{
  "objective": "epsilon",
  "text_encoder_activation": "gelu",
  "text_encoder_bias": "none",
  "text_encoder_layer_scale_init": 1.0,
  "text_encoder_inner_norm": false,
  "cond_dropout": 0.1,
  "blocks_per_level": 2,
  "scale_shift_norm": false,
  "steps": 6100,
  "epochs": 3.8,
  "decay_fraction": 0.3
}
Rows from block 8 of the denoiser, named by matrix and row number. Rows with one number belong to one channel. Each number is 500 + 25 x the weight over its row's rms, rounded and kept within 0 to 999. All counts start at 0. Numbers have three digits each. After the name is the row's rms in percent of the matrix's.
# convs0: first 3x3 conv (model.decb.0.0.convs.0.weight, 192x384x3x3), inputs 144-151, a 3x3 kernel for each
# convs1: second 3x3 conv (model.decb.0.0.convs.1.weight, 192x192x3x3, transposed), outputs 144-151, a 3x3 kernel for each
convs0.40 120:498513477489522518524475481519494497527498535471485512500471495502512503501514463491503514475525497520496481485494503503502487502470503502491516503492497524504488499498490516482495526505486483534484455517523489517490
convs1.40 095:472499468461461516502564485498502502497474520507489522450526479512463514476489517521502489491565477494495491524487517481528526500495500486482518456517507508517458513470493520586493473471501526517457503507480490495488
convs0.41 108:472528491503505487521472491486516516483484502512495498486499508494522507496481491489497489500501499474477511504510474509479493510495512514492529499510475487522469474481517526494503475518494498499517511498501482485486
convs1.41 093:468477476523512537487494526514542456475494521479484494520522534524525462516484505480486511469538537516538481480497491510480499460508501511527498486513511460507511523495496505514528525463476500543516508569461474544510
convs0.42 117:495513471511517511506497518507502500489503484507491507502511532469475508509481482507484482467506488494481514515510509515496504481502491487503539489497488509505506505474494485507510461498475508494475505491463491499509
convs1.42 116:515454522517497469515521475494457506467520514522483502504498526532513512515551476459485512512489514527509499518482488486435510500492460502496520472531490495516470494528503494495525501459458510471506543535496507447468
convs0.43 135:496496486515484497508476521494504489495520480476502517495487511510525508491475500522495485485479520502472497489518512503501485513478475498492509504492508513502499527473484515493479483524503501496516474499498497520505
convs1.43 118:483501488513550494478483510508492493487492469485469481517492500525481518464497506507486489493511541465481514495513469509489501496477481513452539506520504494491534488517502522529530510473519502518477530528488477522498
convs0.44 097:450513488501523512498507495500498503518470507506504511544529457527498542456494470449533488484474522510490521523477488491526497500511487512513491469520498522507501502533510448487496509492521507480522502476471485482499
convs1.44 090:496495501511523507483493505516511456516481462507473551509454501475497493469492489447491530471530490475510515514494496498463501498500496477516547509473498491479487481524472511467511507437501487504471526481450510487498
convs0.45 099:497492475522487519529509468504473506494497525495506492491517493494526511487506511476494523511498496507475501501481516506490471518521487477510515509524490504494496522520488533467502535480505520493497522486484485502500
convs1.45 104:484474508544515487495491501483515497492480513505508512472485500537547502490527495513515498480529497524497542506539468519466498525493494498488505476487480514517480487522478522464478504510500499482468534531540503528523
convs0.46 100:489492507499526480490520502498526483523523492466493493517449466530474529521477516476529486488484495529523504516510529493501490518484476507498514476504500511495520472513484477518495495498496486481530506468498492501502
convs1.46 099:486514527500500504531523493503471488465434489493523528480469495502504507500500462493491508506504499477524516474472521471488500522489505485482474485478478521473490491451496504531481489460507499461462516473544491532463
convs0.47 144:514495488520510517482492509503493486506508483500486499513535520497482489475518498511477480483511530504506490491490486495488509537468507518514498509475498492508502497487508475484543474513509513507483489524527500502498
convs1.47 117:517495489441476467482481534516526492508498495501490480514497512477499482486510504497454530513488459504536539516495492529503456480496494485513453492539524530512525487498484563500462483505559485501473484537508514503509
convs0.48 100:492493491494525503483492532481500507499512504512496520493527498499518504494499497503517484485472515515497501493492488515487494487476529490493499477480493496525510501480512526492509498496503491495466505480501497519532
convs1.48 092:455462478511523483538554514491523483525486482478492537517519467509479486467479537527504514551488464501483509490506474507557458483485520521505529519463538501493507507502516474518501500536500517515478528488498475439532
convs0.49 083:443468492504502480543504518503486523485518517479479487502528488493510513524519489483500504512504480504525516491512505510513483492530494514517487494470490516494477492505509496502465481474528520521488486494465488502485
convs1.49 090:524536503489525525508443501525492528497487508533471484479491520542550480510485494509523526486546506491480482512479492477520535511484531515535528525469512529502471498556512524541491505492485517555523537498497538486499
convs0.50 083:509472503515503502474519500519486488529533502475490489512517505486524514518489500506513497510483547507485506495510500449484516495503509516520496505469491494481528493541511507499483487478497512501502469485511484494527
convs1.50 085:489506533529502489457549489516478489488510519501502538482459555481469501480496478514444534501451522490516494526499538494490475471519470511473511472504466482521490493501517489497431479539513524479485516507507539508517
convs0.51 112:496483480516505495502502532519509482475521496481497487495511481487506509497490534488492507509493500507493487507494505507496522510516492484526515479503515501484475486506496493478464475511501516479500528499510493491507
convs1.51 108:493469502514497474510520541500481490504456496494516546502525499485467535494479503531522500483489505529469500498507487509484556502565500515523535486460496485454479507496512499478481473498510483517472486568498509515512
convs0.52 124:503542499501505523504504508481480498497510504477501517488509513463468516504506512537492477547505504500506509524487494524494468478489495508494512515482527508480500531484479522508507503512529482495530515495492512512471
convs1.52 131:475527489513493452566470477477518523513501471515482495531511461502478481487469501488534487486475522481477533499515511529477515541506505467482507478548521494526504487521525472540529502521500488525517515489500506451515
convs0.53 107:498536499474500491507510509468485500519487495507494483480472513521500502494505492508490475516495500484488526487470526516512515488508502486494510499499476506497512504483497493501517515506477475523488497524518506505495
convs1.53 119:491514498485536523514512530528508523536543500481502538526508496528489493504494518502525496544520474493489524488495491519511517499474503491500527456486534461492488481509491481536524539491482514499483557532476464504486
convs0.54 124:523481453497493552499485520488526480488540495512496500523487481514509491508500485494502514486517482498494487501492500488488492515489540488509529489503476537501468486496509495525484510518474492522513494514501513495494
convs1.54 097:475510490542556503473506492518477443497545470491537481487488528493522475516466498503481511519548477467462530532509461511523468500533489499543546475485512494451489503537518529523507475493489501483484473526483481483530
convs0.55 083:521474505529510475472495491487476490496506507512488486501480502503529483481511499490511473491521508509511510509501498482487492522505511502476487502528495499517480517490497470521490485484522519493500496481515512526508
convs1.55 093:479474501463503496500469485523496490530503510541502454542476495532497497503509495517495499560464511517497476510487485514526513487514524478520504502450506473482525491497478476523521522529470506469518530505485503495512
convs0.56 087:532491504528486513485505525512521480519494515495491510492518503535449496498509451529502511533513486527489498530484531498514492475484489530469491514490541502486501554464513511485479518500514481509504495506495481514494
convs1.56 079:453494514490462540545467523490524510483475520500491504476483495510479531511508524481477526521520497552473525503438495515523506520515498530501508491517458461455528559501476502557496474492484523497489500519491527492517
convs0.57 089:516512490492512488484521506506520520496510499487486480520515502476465520500487484514535490532477470481474539489505484499516496518518496521494493497512504499491473484501465517520488491505503520494494507527503479494522
convs1.57 087:508457498488500466491501517499509545484509457522506496506507522491497508462504495484513462502469485448558499474552493486524511525470470516485502507465512544480470508525515502482539560438478528516498520560535524518461
convs0.58 079:473534508474482498507510507513521492503493515504505503491504524514514495507486498539482514543491473530512483511495499487506534507492497525507466502508508511481473528496471529502474490520497525527515519514484488527468
convs1.58 091:542496535479470489501511498498482504500515498517513507519510515421505476530494489480514503492540466495522485547500514532528497524497510514522486501486453501496480514457476516462478503510519458509529500524520456488526
convs0.59 085:490506506485505504484494528502505496517499498490480495525526533524450485483503518511486475490529510496481480496479524480489521518493484484502493510480467489523538557486479506531493490502466502501493501457484502490508
convs1.59 086:495577500509511522497441475522477504495531513529500486505528482528487491473509532512505503544523509508531493518520509498495504550513500511488497511492493486493460507445492549532489529496486476434433505558522501555506
convs0.60 090:506493497503497485519466523505470503495469507501516527526512483511510500490486527479498510531480504493501503521469501476501537482495483491489548490518472507498514481499502533466517491490481530507474470544472528506505
convs1.60 077:495496504467509483477535505502532465516509509469523528527509498523487490513528503506517529478519457504506489538459484493487510508483506534515504521570473466484492494481508478495489513546443518510503505509493468523464
convs0.61 088:522509488500495472487511491517540490451495482520498505511482498491437511480531487489481523504487514524541462487490482480488531548488494492469507498526491509495530514471498514481504529499502515497489496455490506484533
convs1.61 078:475533507497498513512483471486511520432481495525509468495485493517473501517551497532495472477497527526487501520523487548507506498479482482490468485497521554504511514512527444494565485476468529466513532483481509487522
convs0.62 117:509488498494491481516520500491525519510516486500494482474519497500533487483493492529483484482479495511541472512512508485497519520495503500507495501501472497506512510449530490475521517500497497495506499493508507528528
convs1.62 113:511502476503499512495512497515541475528504487523515509525498474492456505510526485475514486502472497480505533526500515501486523490495491523480530536467499490473514493488516481524528494485489525441519516490528523490477
convs0.63 107:519481495522501487491505464495508498517507483525516493513481518468474530488503482511477499523463513488493504509518501515513488482495512501509495483495489488514509528503462502520497481500502500481501493504497509505506
convs1.63 120:507467518552430512516489511477510495516487429511517486479470537485527531478491469513491471461531516521535477521510497547424525512442495495500495494508495493534516470523510562526490509506473476491516474522497466494516
convs0.64 098:495530518491512480477512496524502494517513491501517490524490504492494485516515486519523493469468513472461512503499477485489504514491517508498504500513506488477486502503497516517492503486507488484478471490511474513533
convs1.64 095:502537505494540516485488526493507499493474513499475512489529483488565513502509490500516518500541524543487481510529514506504495487495486506473510512503496516512477547537480550483459448519481531453499509494509475494508
convs0.65 098:527523489503494512472470508468480550474508515472481519506545490523492462529481473462482512518491511527500487504516508502491489520500475531494474498500503517477504486492531483477503495530508509488497499487501487517496
convs1.65 106:500569482488527513581459465489514489504503524486491512526521491485527481495509498509458533506520492510516532520552472488513488541482511484490485506507518450499468534515485482547524477465516486494501510518496511494527
convs0.66 080:485495505483466498487494509496482519503493499525507486518538498502506477498481459498497508515476465484508519504497491504497506502498504503510494490505498478509493457483559484490506491514489494484496500487465498502518
convs1.66 083:498547506495488482519513527480524517497467512481484492493498527473470512499457496490474492469492477502517500551502506469511504504492467490512470532480485525509514483480514533502475511529475508523547514495492465500461
convs0.67 135:503496496514510489495499496528508493492495485522476495494504528479508504512492498518530473466515511522472498503507506467552495490533495483496512521452497491519507554494483495497495457531490495513487467523517481496505
convs1.67 129:503552470462516552473498501475501529434540536507507496504481511539499541497504503495508508454522495523524497483494494532467548516484479516477518514495507492487497501491499521500511539483519511494503451532557483530523
convs0.68 119:473503511460510515509534502505487494485522537503512489509477483511489495496519500510501490507495503517470521494488491527507482509495506509467496510495501519492484498531495519509489503498466530504494516481506489510476
convs1.68 111:495466532507509513488445506498507499460515535501494515464507531504472548503502514488487484493494493506530492519502512497475494475510473481513512507496501538492486538502520470461480500528523546485478474531552505523499
convs0.69 089:444539500527548491488531494509503485484495492504507513528495495520508501524523477524478506520486493450489494509491509466501495499482472487503494468532507487514521495507516472499529506483464480478497477498502526499513
convs1.69 112:522515532470480523513468497472476473487482525509482504473516483498464510508466493493461498524454519494525477512512500493529523486511463488505510481509479488507488499461510497532475453540502516499504510509479529546487
convs0.70 089:529504471507497515504501524492526497523500490498496497522533489509497478488492491532489486520514510487487479484473497503497504510484524513524519488510488520489467480490498512490532520476508497518473475484498505498510
convs1.70 091:542477518533514551502486482487496486484496542520486485509478535476505528505527508540458515526497522483483493479459507540481530531515507478485520528483507512525497571498468443509521541516481487508500506493520492487476
convs0.71 158:522487486500508509493511526491485501501498512501483515486506477501507497501499491532511471469505471518531498471501530495503530479508496507480467502504503520508515493507527517513480501497493514489485502487486477509529
convs1.71 129:438582489501571472463467530442486486459537527479545494509523502456518488530495464477545472436528491497485508518500494484469528468524505508526469495497476477498496511480520502456555465539502475519497472510516497446546
convs0.72 105:512474476498499493495548512492527509466516540494518500495509528482484494495482502505500523500491471506511511490505510469517521471517514495504495513493489539473491479505491489521508513537487514510490507510500493496475
convs1.72 100:466557439487496508518495476491490498484464488496488508466534492506527524470492486515512482445535493503506490506510480470499492489507529515526514466508497490516484481549477537517523493548516508478502518461486527537488
convs0.73 099:485506521480507476496495495506467493503494500496522518512509500512495486490471500499515511482539508481478475499493520492520499506490491486500477497513499498504515526506489484475495532511496482475478492495493506514513
convs1.73 106:486515552491487530503469518459508491493495498506542499496476493484482518472492506513523535498470521514491483484471519493449510502509492495514510492527460480510495509452507536477461530502465504534511461516503506524474
convs0.74 085:493506465509501512515490517509510493486485523526524496494481524480504505518485519481470501489470498540504527484492505500501495492504492510508478502514501510488508493534510488474479474507541503513522496491505503492495
convs1.74 093:494517530538478513497487492519470481492496470513562504501527529469500483487470488511487462514471526484497510456505467476500527475540521516503481489509479488502501534476528545494464475435538523451509514502476461493506
convs0.75 081:537535489472500520486465505501483514500515513489488498533484480527452513493500478463501493505482505493503552473520511468490494506489506501506516497511513484490483494460570502507500452510500487536499520515487500495505
convs1.75 082:493471482502495499471508530537481522499460523511478469496498493495465516480522511494532502514483465484512484492474523483484541550471454583498495500519524506498486477497492531451497512487509494506490458510467510521422
convs0.76 087:498504472499481520516477487509536508507531461473497509498530514499523435489496514503505525509507484479476510476492484503478524518490499520541524470475507529488501504499499470517522491486507509474509535502502480506497
convs1.76 077:465546474500479493494472541462536519529503517496495472493466516512509534480468491518491486531495522529492514515526482505447517502514506494553484476513542504519483464503556476469490537499496454529504490453516503493498
convs0.77 127:476471502513506480484515502504482492513510507501514510505515479507491516525485517489525484541489513494496512500513496475504507529517510500510487502508499477489532528520492511466481487518497525490498509492515502510510
convs1.77 111:503504504496411513492474480512536479507488485484521513528453489510484505502497486489527488496528482490491514487515484454500511553496497521502521488499508514504496499523515504461483495461460529486527498446447519507506
convs0.78 085:487521505471490505519518502534505464523495499495478517516477517511497496545505493498525487509484523496557498488517477497475504471532513499513490514539488489487474498494529498541482478499505509494512487490497476492519
convs1.78 081:467543535511470504522444541457519538516517435533525518506491524473507516507505444493483476450452546556494503518506470504509516515501495495503491558521498497489509533474468537460461490520466474485500482475446531475524
convs0.79 140:484495491516514504534492511511495488502481485523488520509506456512520482522529491505492506507481479494493517523523500478499506499491510510509497492494511495480480497498495491479526476510514508476501520519503490510515
convs1.79 145:525524528511456463492503475508499469499493477485497501510491508507491481510509528533529487545485488476491501488494491507501502492491515525494487502466502482478514504486472503537513486530522474522457471479515496536520
convs0.80 101:531514518516501495498494495492478482494506496524512503504490501502481483503486518522467469467511478504525504499488507526498516509490472487502492483495505503472488494514523515496474536495507520482488517464519526492515
convs1.80 101:531476495513537524492471504516511491492463482488479476522459502516515503465503505483517471494517472496516512490491499484476510478443506517479493462454499445474512504541499525533469496459506503520532518499536493509498
convs0.81 085:508510486514496479496474494495462485496500516483477499505530483494475503466474486497534481521482517503494509483512491507491498515495486531482470481502513514532470505485517526503480495503528499502526474509487502509498
convs1.81 082:452468552487483488525503574540497470515463508494508471489514518523489476494493496494479500510482493511511533494536472509455535467509515532495495502536499477507520498520475518508523494487474570496509534538505502508467
convs0.82 091:499480547501501498543498465517471502479520494501511509477529486520507508511483507485498499540489532501501517493480501469485474527558497496491514517475542485498471485503505485534495527489478506478525508521519505493438
convs1.82 080:538442470534457486460521483517490512463509507473530502537481501453510489498522519507455494485522511484527445484512494476492505465471535480492475505515513492466510481524516488485483466496494475466536494495515499502489
convs0.83 111:477498473504516506502506506503499486505511517493490475491495495490484503502520501492494494497502500516469534506502479493521516525501476528503492507504498493466503498498486507525478485505489503515511489507506487489490
convs1.83 110:500478510561492476502476493506498483527523523506485477526494523539506473505502503509483468502544431481520516501500496493499510531502498501505478555554463494501482494509486547446473513481510484521480532534502475506508
convs0.84 112:483497492513512491501491493519510497512502525479485508508517488519502486498474514520477492503505516495512483525500490515473478508498494504490520499510505484490508491489498497509507522517502487495498509514490514495517
convs1.84 104:505491503550498443488479489484507480495451491524511456527475516494496464469534516505500473519452486527489522484493522531513476483511484514485506530479495498498468476498503541495518523486482500491500515460473537538507
convs0.85 085:504489471504531510501527532482510510491504509496496489507521494524503504476476486462524482474477467496482539498516495495474501506493500500482498479507513507515476503488493485495478464528503504519496490486499508503515
convs1.85 138:528535488470447516493531512532491519476502485484536526496531485511473494484502490509492527473499523508529487527521490492518542493522512516507507476512465506467495496544475492449475518475527539477517494434505512504473
convs0.86 092:512501484505506507486486520507512491508508502508480495479533504508522482496493507501491518517513496509488523488510495484462497521505505511508482512486467498484514518481485511492507477504485514517509468490494484508537
convs1.86 098:538513503521494475500503509498464529523566479506497451511493531507489500501499487479493535463504530489495535510501472506545484536490464521503444540468501529466499498455497510492510542528479506526545478530518478542438
convs0.87 083:512500512491492480497518476489469532524505486513511491507455483505507488507515515500524519506499472514486498507510507492483507520465494466464485535511497512505510477471545530490491529489503493485513483478495492519493
convs1.87 087:512473531500488530501453496540530464509521478467492439508478484501495486498470511500448463506478532512523510493562512528499504502512497538465487495532496478473486464518494488489522489534482547487519496485489452475543
convs0.88 084:507501488503494498493520507506502504475503484471506502525474502467507519521500465496482528517506490529489480469501508540484517448503530508467498497516508523449523528503496493515509469511503505526463509477486494512535
convs1.88 079:484448499498516486506515527473522422527480479542500528519475514500524466453516497489541500464517491468552488485476485505510491545507519519479506505526493500527491523461524483517495511444506473500497519472508561484490
convs0.89 109:501491506495488502510507478491516448485497488504492523514478497516513522512488511490487477508487499493487540487518510456506502481485520489514485535464465516494505515505524459489495476495495516513520511519496494493512
convs1.89 109:476526533456488549542464492499512535542457462525465468513504511486489523487519524473494540527544526500506498484475485516495451499513478506482497496499499513476498485483480488499513507478525523491530450474433501482509
convs0.90 083:500495505514479513492513488485510519491512510466508515480483509534471509507507502505506497492506501486472462507502502461478473499477502488509502474497502513494499492513500499491522520467479519471503463504446482552499
convs1.90 091:472527484502469508500489502475496486515487487525521526515476498506519495520473453485481506540473509509491494547448482502457487517536484534510474502518519511492513535531510497515463479499472470526489476562486528515484
convs0.91 125:504511523500495493484528491494493503496507492492527513476513509532502529467452499486513511484493535481491514506489488515494511527472493496518481501495494530508522488494499483509507505502520503470497520497514488508525
convs1.91 128:481529534511524496513468516498425516498510508492538536474494494489510488561466501484545485484508479520473497471498476472510482529489507513486491481481505481525485482527495505471496478490525501528523482537506499469523
convs0.92 093:514499487497528473510503515505519494483475491513471510494504489481510503501498510507500495488483494499480557499527526497497505487494480503528479468518498506467498500500496473470504473478505486499525500491500492472498
convs1.92 099:529510504506467484496455490513459472495505558502520487518473541495508491487485481534452526547461488533500493479460502512498517526518485479542498482509444482465497513541497467501490499514500489544502529464511522451523
convs0.93 084:505486485497488522507495494485507490534501546490456484489502509541521508454495495482457508481508495545503485471529509506517496496496482499512495494512495515475498494495502458505523503524532495493500495497529487494491
convs1.93 092:550455506526494521475485501509523456484503476503520522484496529489540481503476504501485485449554497554538486494484536452464489483534477510511541479524510501510497520516519534454498519519482507481526503524464503485517
convs0.94 119:502541501501478500488484502525499496462492529481483508498499507495527516502495531510524529484504520514503505518514493485509487486516516489485500476497510499505505491511495489487507521501505488514495484511507508481475
convs1.94 117:527478541494442507527504503525488484479490493464459527537507492475481514532494570468485512516509508496523494512513487498469535471498462507518485531516480463509522507491509512496501521483545525471489515473535489511504
convs0.95 098:504466491507513533494515487526517487509521504502493485506509483486515512490526517521508509524484490486471493488509495508528525500514485495502504515499509523507494527482533526489501494509492491500524487494509494490475
convs1.95 104:508554501479469478532488506539483491510504480486507444513519524484451500483495496501504486522511456477509501489470475483541549510536483501493495497483517499514525494468489457539551474492536504512516487511481533497503
convs0.96 087:461513493483531518521504465508494503515471496508512501493499551521496496485510498540469533501458525485510514511490496541497448495492515516503504493473482516510501520477511543499523492502517548507527482529485443474513
convs1.96 083:526529457495488491498533512522501511472473476525492472480493501540490526473478486444507552495540445503534549506510507452535497547477492506479517522518488484527487492493475459519503488508513488464457532483529490496508
convs0.97 095:520486493504507485498513503501479509508483504507479504497496494515513515490518505491510503488497495543491515497467494498518484506524510493499479521505511504492496502461508531515501499471490506457492525525499492514501
convs1.97 106:440483527506503489511516470491518488500548498477487473506497470514515501513496480498520530453549498506488485502500466514535480521462494509498491499469494503529540499524491462512526525531527474554491577510498465490483
convs0.98 111:527516461520498490497462503485505498482502510502508485499498509513484512471495487512507514488503491494512492487512502486505514489517488488491511492511520510507462504506497501506495505488526500495498496485526511512497
convs1.98 109:552496514493530526513509470449518515502444508514459456555498509548507497494502502489466485488544454504513463487517491513494482497503517513523475508527511495496508525472513475481498470489512488447510514474552528516511
convs0.99 085:506529496539463462488481512521496498492492509496496494518489501539501490501461491526511485509522477490472497513509510464438496488521506494489515506495504496528495516481502503484475525489488499533513524513519511469501
convs1.99 115:548421508504474504500475516495498529487478541479509539519492462501483486523486496472518526489482500506508502515516561493424491506458479506535513490508467515515465456492505529504540526493444511476519455511522511542501
convs0.100 084:493515479504493491512499490504500499498511454531502486508495507495467496476532518502541526496496504532500492519485468500515508500500501505513457503513513500498519536485484523512473514503493496504504493510492519477519
convs1.100 084:522467487561497483525465506533503498508479487504496472503479503463486485527488503505508497528505501556500457511477522443479480454543518560509504518457493457526502467559472506462512507521512525478546467470484532505533
convs0.101 056:529497451492482497446481517496530481498481494472489515503502510508497481507509493462468464489491494448476431509497481489478483499512495504522508489488494478486489478466464470473505488465529511508486519496493486507497
convs1.101 104:488489471544517528491486500513517516527562530525503468530475484509522488505506519487486487487479511497454517512531460535537522502487488511487507498381484513452505484497522484539535496517481518478463517557501515503507
convs0.102 093:505523471507507499494444521493517508491494527485480503499484530520520495492509469518491497538527506506503473530496498497490506512493515477496525516533496508466447498469505538513483513507504505506508501495493504498511
convs1.102 107:508468469452467538480542507541508495555474456476495495497515493478478485495517524527494471556496488464478476439476505501511484455494511481493488464465538516441508523493493520537467526485506535583453558497514502503506
convs0.103 105:489507500496504503521471512526536542480479494473480501515523522484500516503492490517498505482469499511520539486498513515499508506480502526503475509509491482489510469496512533518498477516500475496514506504530498497487
convs1.103 090:503501509508504449519484534523487487500493518489509527494494506529492476484493483500541508513487521506475493490530494522504475479508500497469491506474529535551503499497511527541488508506453471517497484489529497501503
convs0.104 084:514494494496506511527494497518511507481497484471478501498505481448529502508494524541505515478509526479493493514505507486483488507469492487526509519514505558457457517477506538493495502516525499465509478533504549490501
convs1.104 082:509467564497509501493530476508537498486486551483476466473481526506485506502474509528487522509513518481506428524459538506498460489507487509448499490477511484514491509512428486488481525514507544495505467486524469499527
convs0.105 102:517511484498508519470482501486505506472498501498482488492486487517504531501468500467516455489531496506484539473488516487481497496532528498501498519504515495479535503532474520517517509505495492486494484494525493532487
convs1.105 104:499573503528501478488431509478490502459522502524559495510502459501472522486484493489496467521505457489550504497492503503496491511480464488519455507489465505456469497501495500524517525463523544582503520490484449484511
convs0.106 114:488494480496518483497501477526487483524485490482503480484515498492497475508522488459499531525517472480496513503494514464497499510507495491491505518492501502494514496495491505490479512485509503516504507486494522495511
convs1.106 113:522516497535544441498490475491513561432503495499514518494526494527516546483496510496482544455528567495489501496467515514489454475523475516504482442443492497485492492505502493516439489500454502509498510543488494499488
convs0.107 099:488494499494515520523499480527520510461514502502501525499484502507501508503475538523494484491502483483517503473519511477478488505503490488504515503490496479518489494509488478499488516487497517477472518488492513513504
convs1.107 107:515544509503456537473469499519521543523448480527457495491505532476493482512453507487491518518418502498476481488534517438504549443522490500519477524504488530492493508469497478512451503540488462547512516493554451498502
convs0.108 105:509494483525507524488478475479504503491497506474514513484508494505495508481516504486503496496495493537478481499501510498492503516493507487500523547507472507477466509513484514506481515480468504491483506530490506503510
convs1.108 111:493505564542533472525538449482505487469490503509504496491529526497519535505501499485511506514519517476476475490555482555529487487504491491489502504510530522486499468521526483479525475533475501510482505506458525505500
convs0.109 083:491496498499538499486493485488492501508473499527472509493497512480498517507536475506496490516512511442489507495514479519527501522495508481505504459502501493526502501483498494499518504505516497512455513493488489518520
convs1.109 091:493547497505485542506487543474493516527520485502528514487483480485516501488510523523517467504495492506521493499508473530516494522549502531492474480490531465518479497456486465467516500542485504480493483531492504488516
convs0.110 097:481490507492509495491495496530495488518497511483481477505501508505530525492484491471512510482507494515483490515533497480489507493491515470514526493513498475504513490499515488502523525504485505492513505496514520505495
convs1.110 105:524514510484527476501499531490501504509522510494533516493499499493494499487528470498535460511510506528421550471469528513478499525485495500532509527519500501486474511429511566520492512545495506517520460560538547487480
convs0.111 084:484508513502501508530521499496508475493521510485502502482497483496509509479530494501464538483468515504521472484497539476489507543508501520505497490502498486475526519473481507512477486501536519481522505495510482508499
convs1.111 081:476479485445506509541529513408506503539480474512492559460515468512496487511502491500538451496495534538514511456493474499499515513529449474468460480477523498523527542475507493473526540470521546495489515482530460556496
convs0.112 119:472502482465495553502485514513492505497459510503483474494508505519512510517500461497472492534476508507502500506509530493511477520507478493504501534529472482528493501518484477478508506488506495516510536497489492475529
convs1.112 113:512445500508521501530515512500534511450510489475476534525506487529518509471489503503514505509515489494470489516505496508485457471510459484472469489485507509527531500483495515563529477492480539459514489554497473507493
convs0.113 084:515492486529513508468499497504509477502483500511508508507525512526485493523496488509475497514505521488495501514500508470514515493511483511491486499477512496488535529489485503492497474550502492505504532490492505486497
convs1.113 080:542516499513484498495465462472468500502448486476506509495497495521495515485540498518516525484501478498521494485471505487512518535498496517522514471484505459543490523449511500456442569506533492468557494509510509532477
convs0.114 086:507514501507469487517502527479491497482523475513502489469488501497486497523503482515517503496485535482505516484499501525485499504495513521493506506502505499487524489489489470507493517510486514484470495472503524532511
convs1.114 089:460513487512480515478482498531516520495530482496480472505456474485465478494471508532532456530491484486481500496462468473469525469555516548511466527499478512495497491499515543530434568494511480507538456515507482521516
convs0.115 085:500499495491468514523514484496507506505492493506496479524508508509494507479490512485507516495495482503479503499490521490504492493507513484494520487488524503497467498480521494498476489516501501486489500506516484504528
convs1.115 090:474504526531489479474506440523492527438512489539493497513523505540493491497481488519498543515531470482523469535509506480472478490484480510458478506496482532508516514471514476512502492476543477524502451470493461530530
convs0.116 082:509477477529490490526445541528529459500530502481485505455523533545507493501499457507545488475503523523502494475551488495510479457510516491512513503469515514511481525498509518501509507498516485485513503470508495540489
convs1.116 082:486506501563447528520460466498515498541490485496527479457454526525457536475494494547496528506414476492465560515491481530486538494436529482476505489463520483497478476537541486495470479526429473536467538501491516481540
convs0.117 091:525476492498510475474488504508484480507500482513511506548499489499472488519522483506460485491515501482524492505502529485458490518471481494496509474487494525503501514485445508507489492486518469501489490512506516514485
convs1.117 103:509502492498542476467495501453460510510423463545546483467476521486500488503509513502481500510479499546495431476510519462537508503482457503471503546477512444529495506540480500543469507523483504471473520465502522506507
convs0.118 083:530502508498509483488506482483506511517500491489509492506516516516494487469505526529522498535501487492506496518502469493529506502486498519504493516484484494486502560494498490488492483519485505518478507495477471511515
convs1.118 095:514566467500546489482501517494550470525481457479512524511520499509504518481505513506497499486522492501525499520471489503510493516486488477553518482459509520493492486480516484499492489473493477541523495484494548526513
convs0.119 100:494455480520516534511487513518505515490477503479472511517467481500487515477511564484513457512501488487492494510506516508509505498489499495512517486500499504508507500515491508488478482511506516515485474538493471478500
convs1.119 092:477506487457504557478521463490554472467471460527493491486495474479504496480522509526458483502513448490503493484506459463500439500502492492521506449503521490442518518484483497526537496526503473530544458501578466496524
convs0.120 081:501526491492484490505498508504494463480496519487494500523523473552487525460511500503501506502491486489524502503451513497508511506526467503509513492486489497507498482521514505497521524506510492477518515480497508493519
convs1.120 083:518470495494454506485524504503475514531514508478452549502525508477468488494527459551494481507502517448546511517519511497516483462469511478470495539500482487482529530492507488519455489523520462504443509497490528448514
convs0.121 121:523518457496517508457459515515490498491517509472495499501487459535486488495505499493472498486487514508477529504490489496482505513524497473508507511500490497490496504492498519492491536494472483496499491505531515508487
convs1.121 123:497491523504447510503501471506477502492495484484509508530515499500459496471486483505448497475504516516535493513534545490460492468497480514442483541540474541549503516497481508490498488495508500532494478488472534467496
convs0.122 099:479510505507481511491494475499483516508479519486526494537503469479505484487512513478494469484484522485513509520511512491515502497471505491495506498511516511466497516517522476493521493471502516501508499500514532484466
convs1.122 096:501454464505507503518516483502529493462468516519524508513499511496529480493517509523505512484528486521498470476475496464474514540498500497539489511510488521490462475464497475526560516524509519481478506478518463527511
convs0.123 112:508496501515514517485475495504506483536502476475513528500474508515489494500531495489504519513500518463520466498468513519515453501506501520494493500498512475496501513491526498518515508519476511487505520476497511485497
convs1.123 106:533506484524541511491500510514497480486514506521528524483506469545536486515502469499510519481498469516469537482520497489515527457493543523495506463491524521499496483480498465482529460443497515501505521474492529530494
convs0.124 133:489499497475492501513507524497500505493516506499502518508470524484471501494528505530507471495521497481487528483509497502500505499515475505494516499486525513490493498534505465510505516517494474502509494506509497525512
convs1.124 137:471558460508559444477463489459525506489523501447484476448549489496512506492490484491544509495529477498484496501517520474527488456532498497502486529487499505510513498455523478508556518537526493533482463516488504509500
convs0.125 088:514495506486535505498498482531501474495505511496509496508493471509526513496485501493515527488513519515475491504484508489525493508523502487504491502496496491472492511486450529530502524502482500517512510488487486476508
convs1.125 099:480552490489486507521467491496516538513443488493540495521467487488522491511490493526482501506468524493441499497468504511496506498517469525514516532458531508512527533508466546483486504501490505457500478522529507503461
convs0.126 128:502521510510488527517488448495501504511508496484510488512511480516513476496496498471464506526500526482507496517524497487478520483480522489511465527515514459470527472507475483500509493513517506508510460521479497521505
convs1.126 115:454484510529463525500512513477496506513527512527535481529492491504518479488513509538497452512503467493525491525498469487450514508467540498479480511516541526496490510500461490494518509502501490491500474516561514526498
convs0.127 115:481509506496494507473490522489508505489508494500497527504466490517501512478530507496495504504462505492488524483496528482493517492492515494530499504493485491509500545492486483529509461481480500520500489494504504497510
convs1.127 114:498517464489418546484466580496544480488479474510458515516488517524506432478475520467513503493465473481477538522472488499450547508504507457483522519506515509493488534498515532503496470489515500499516472550462519504493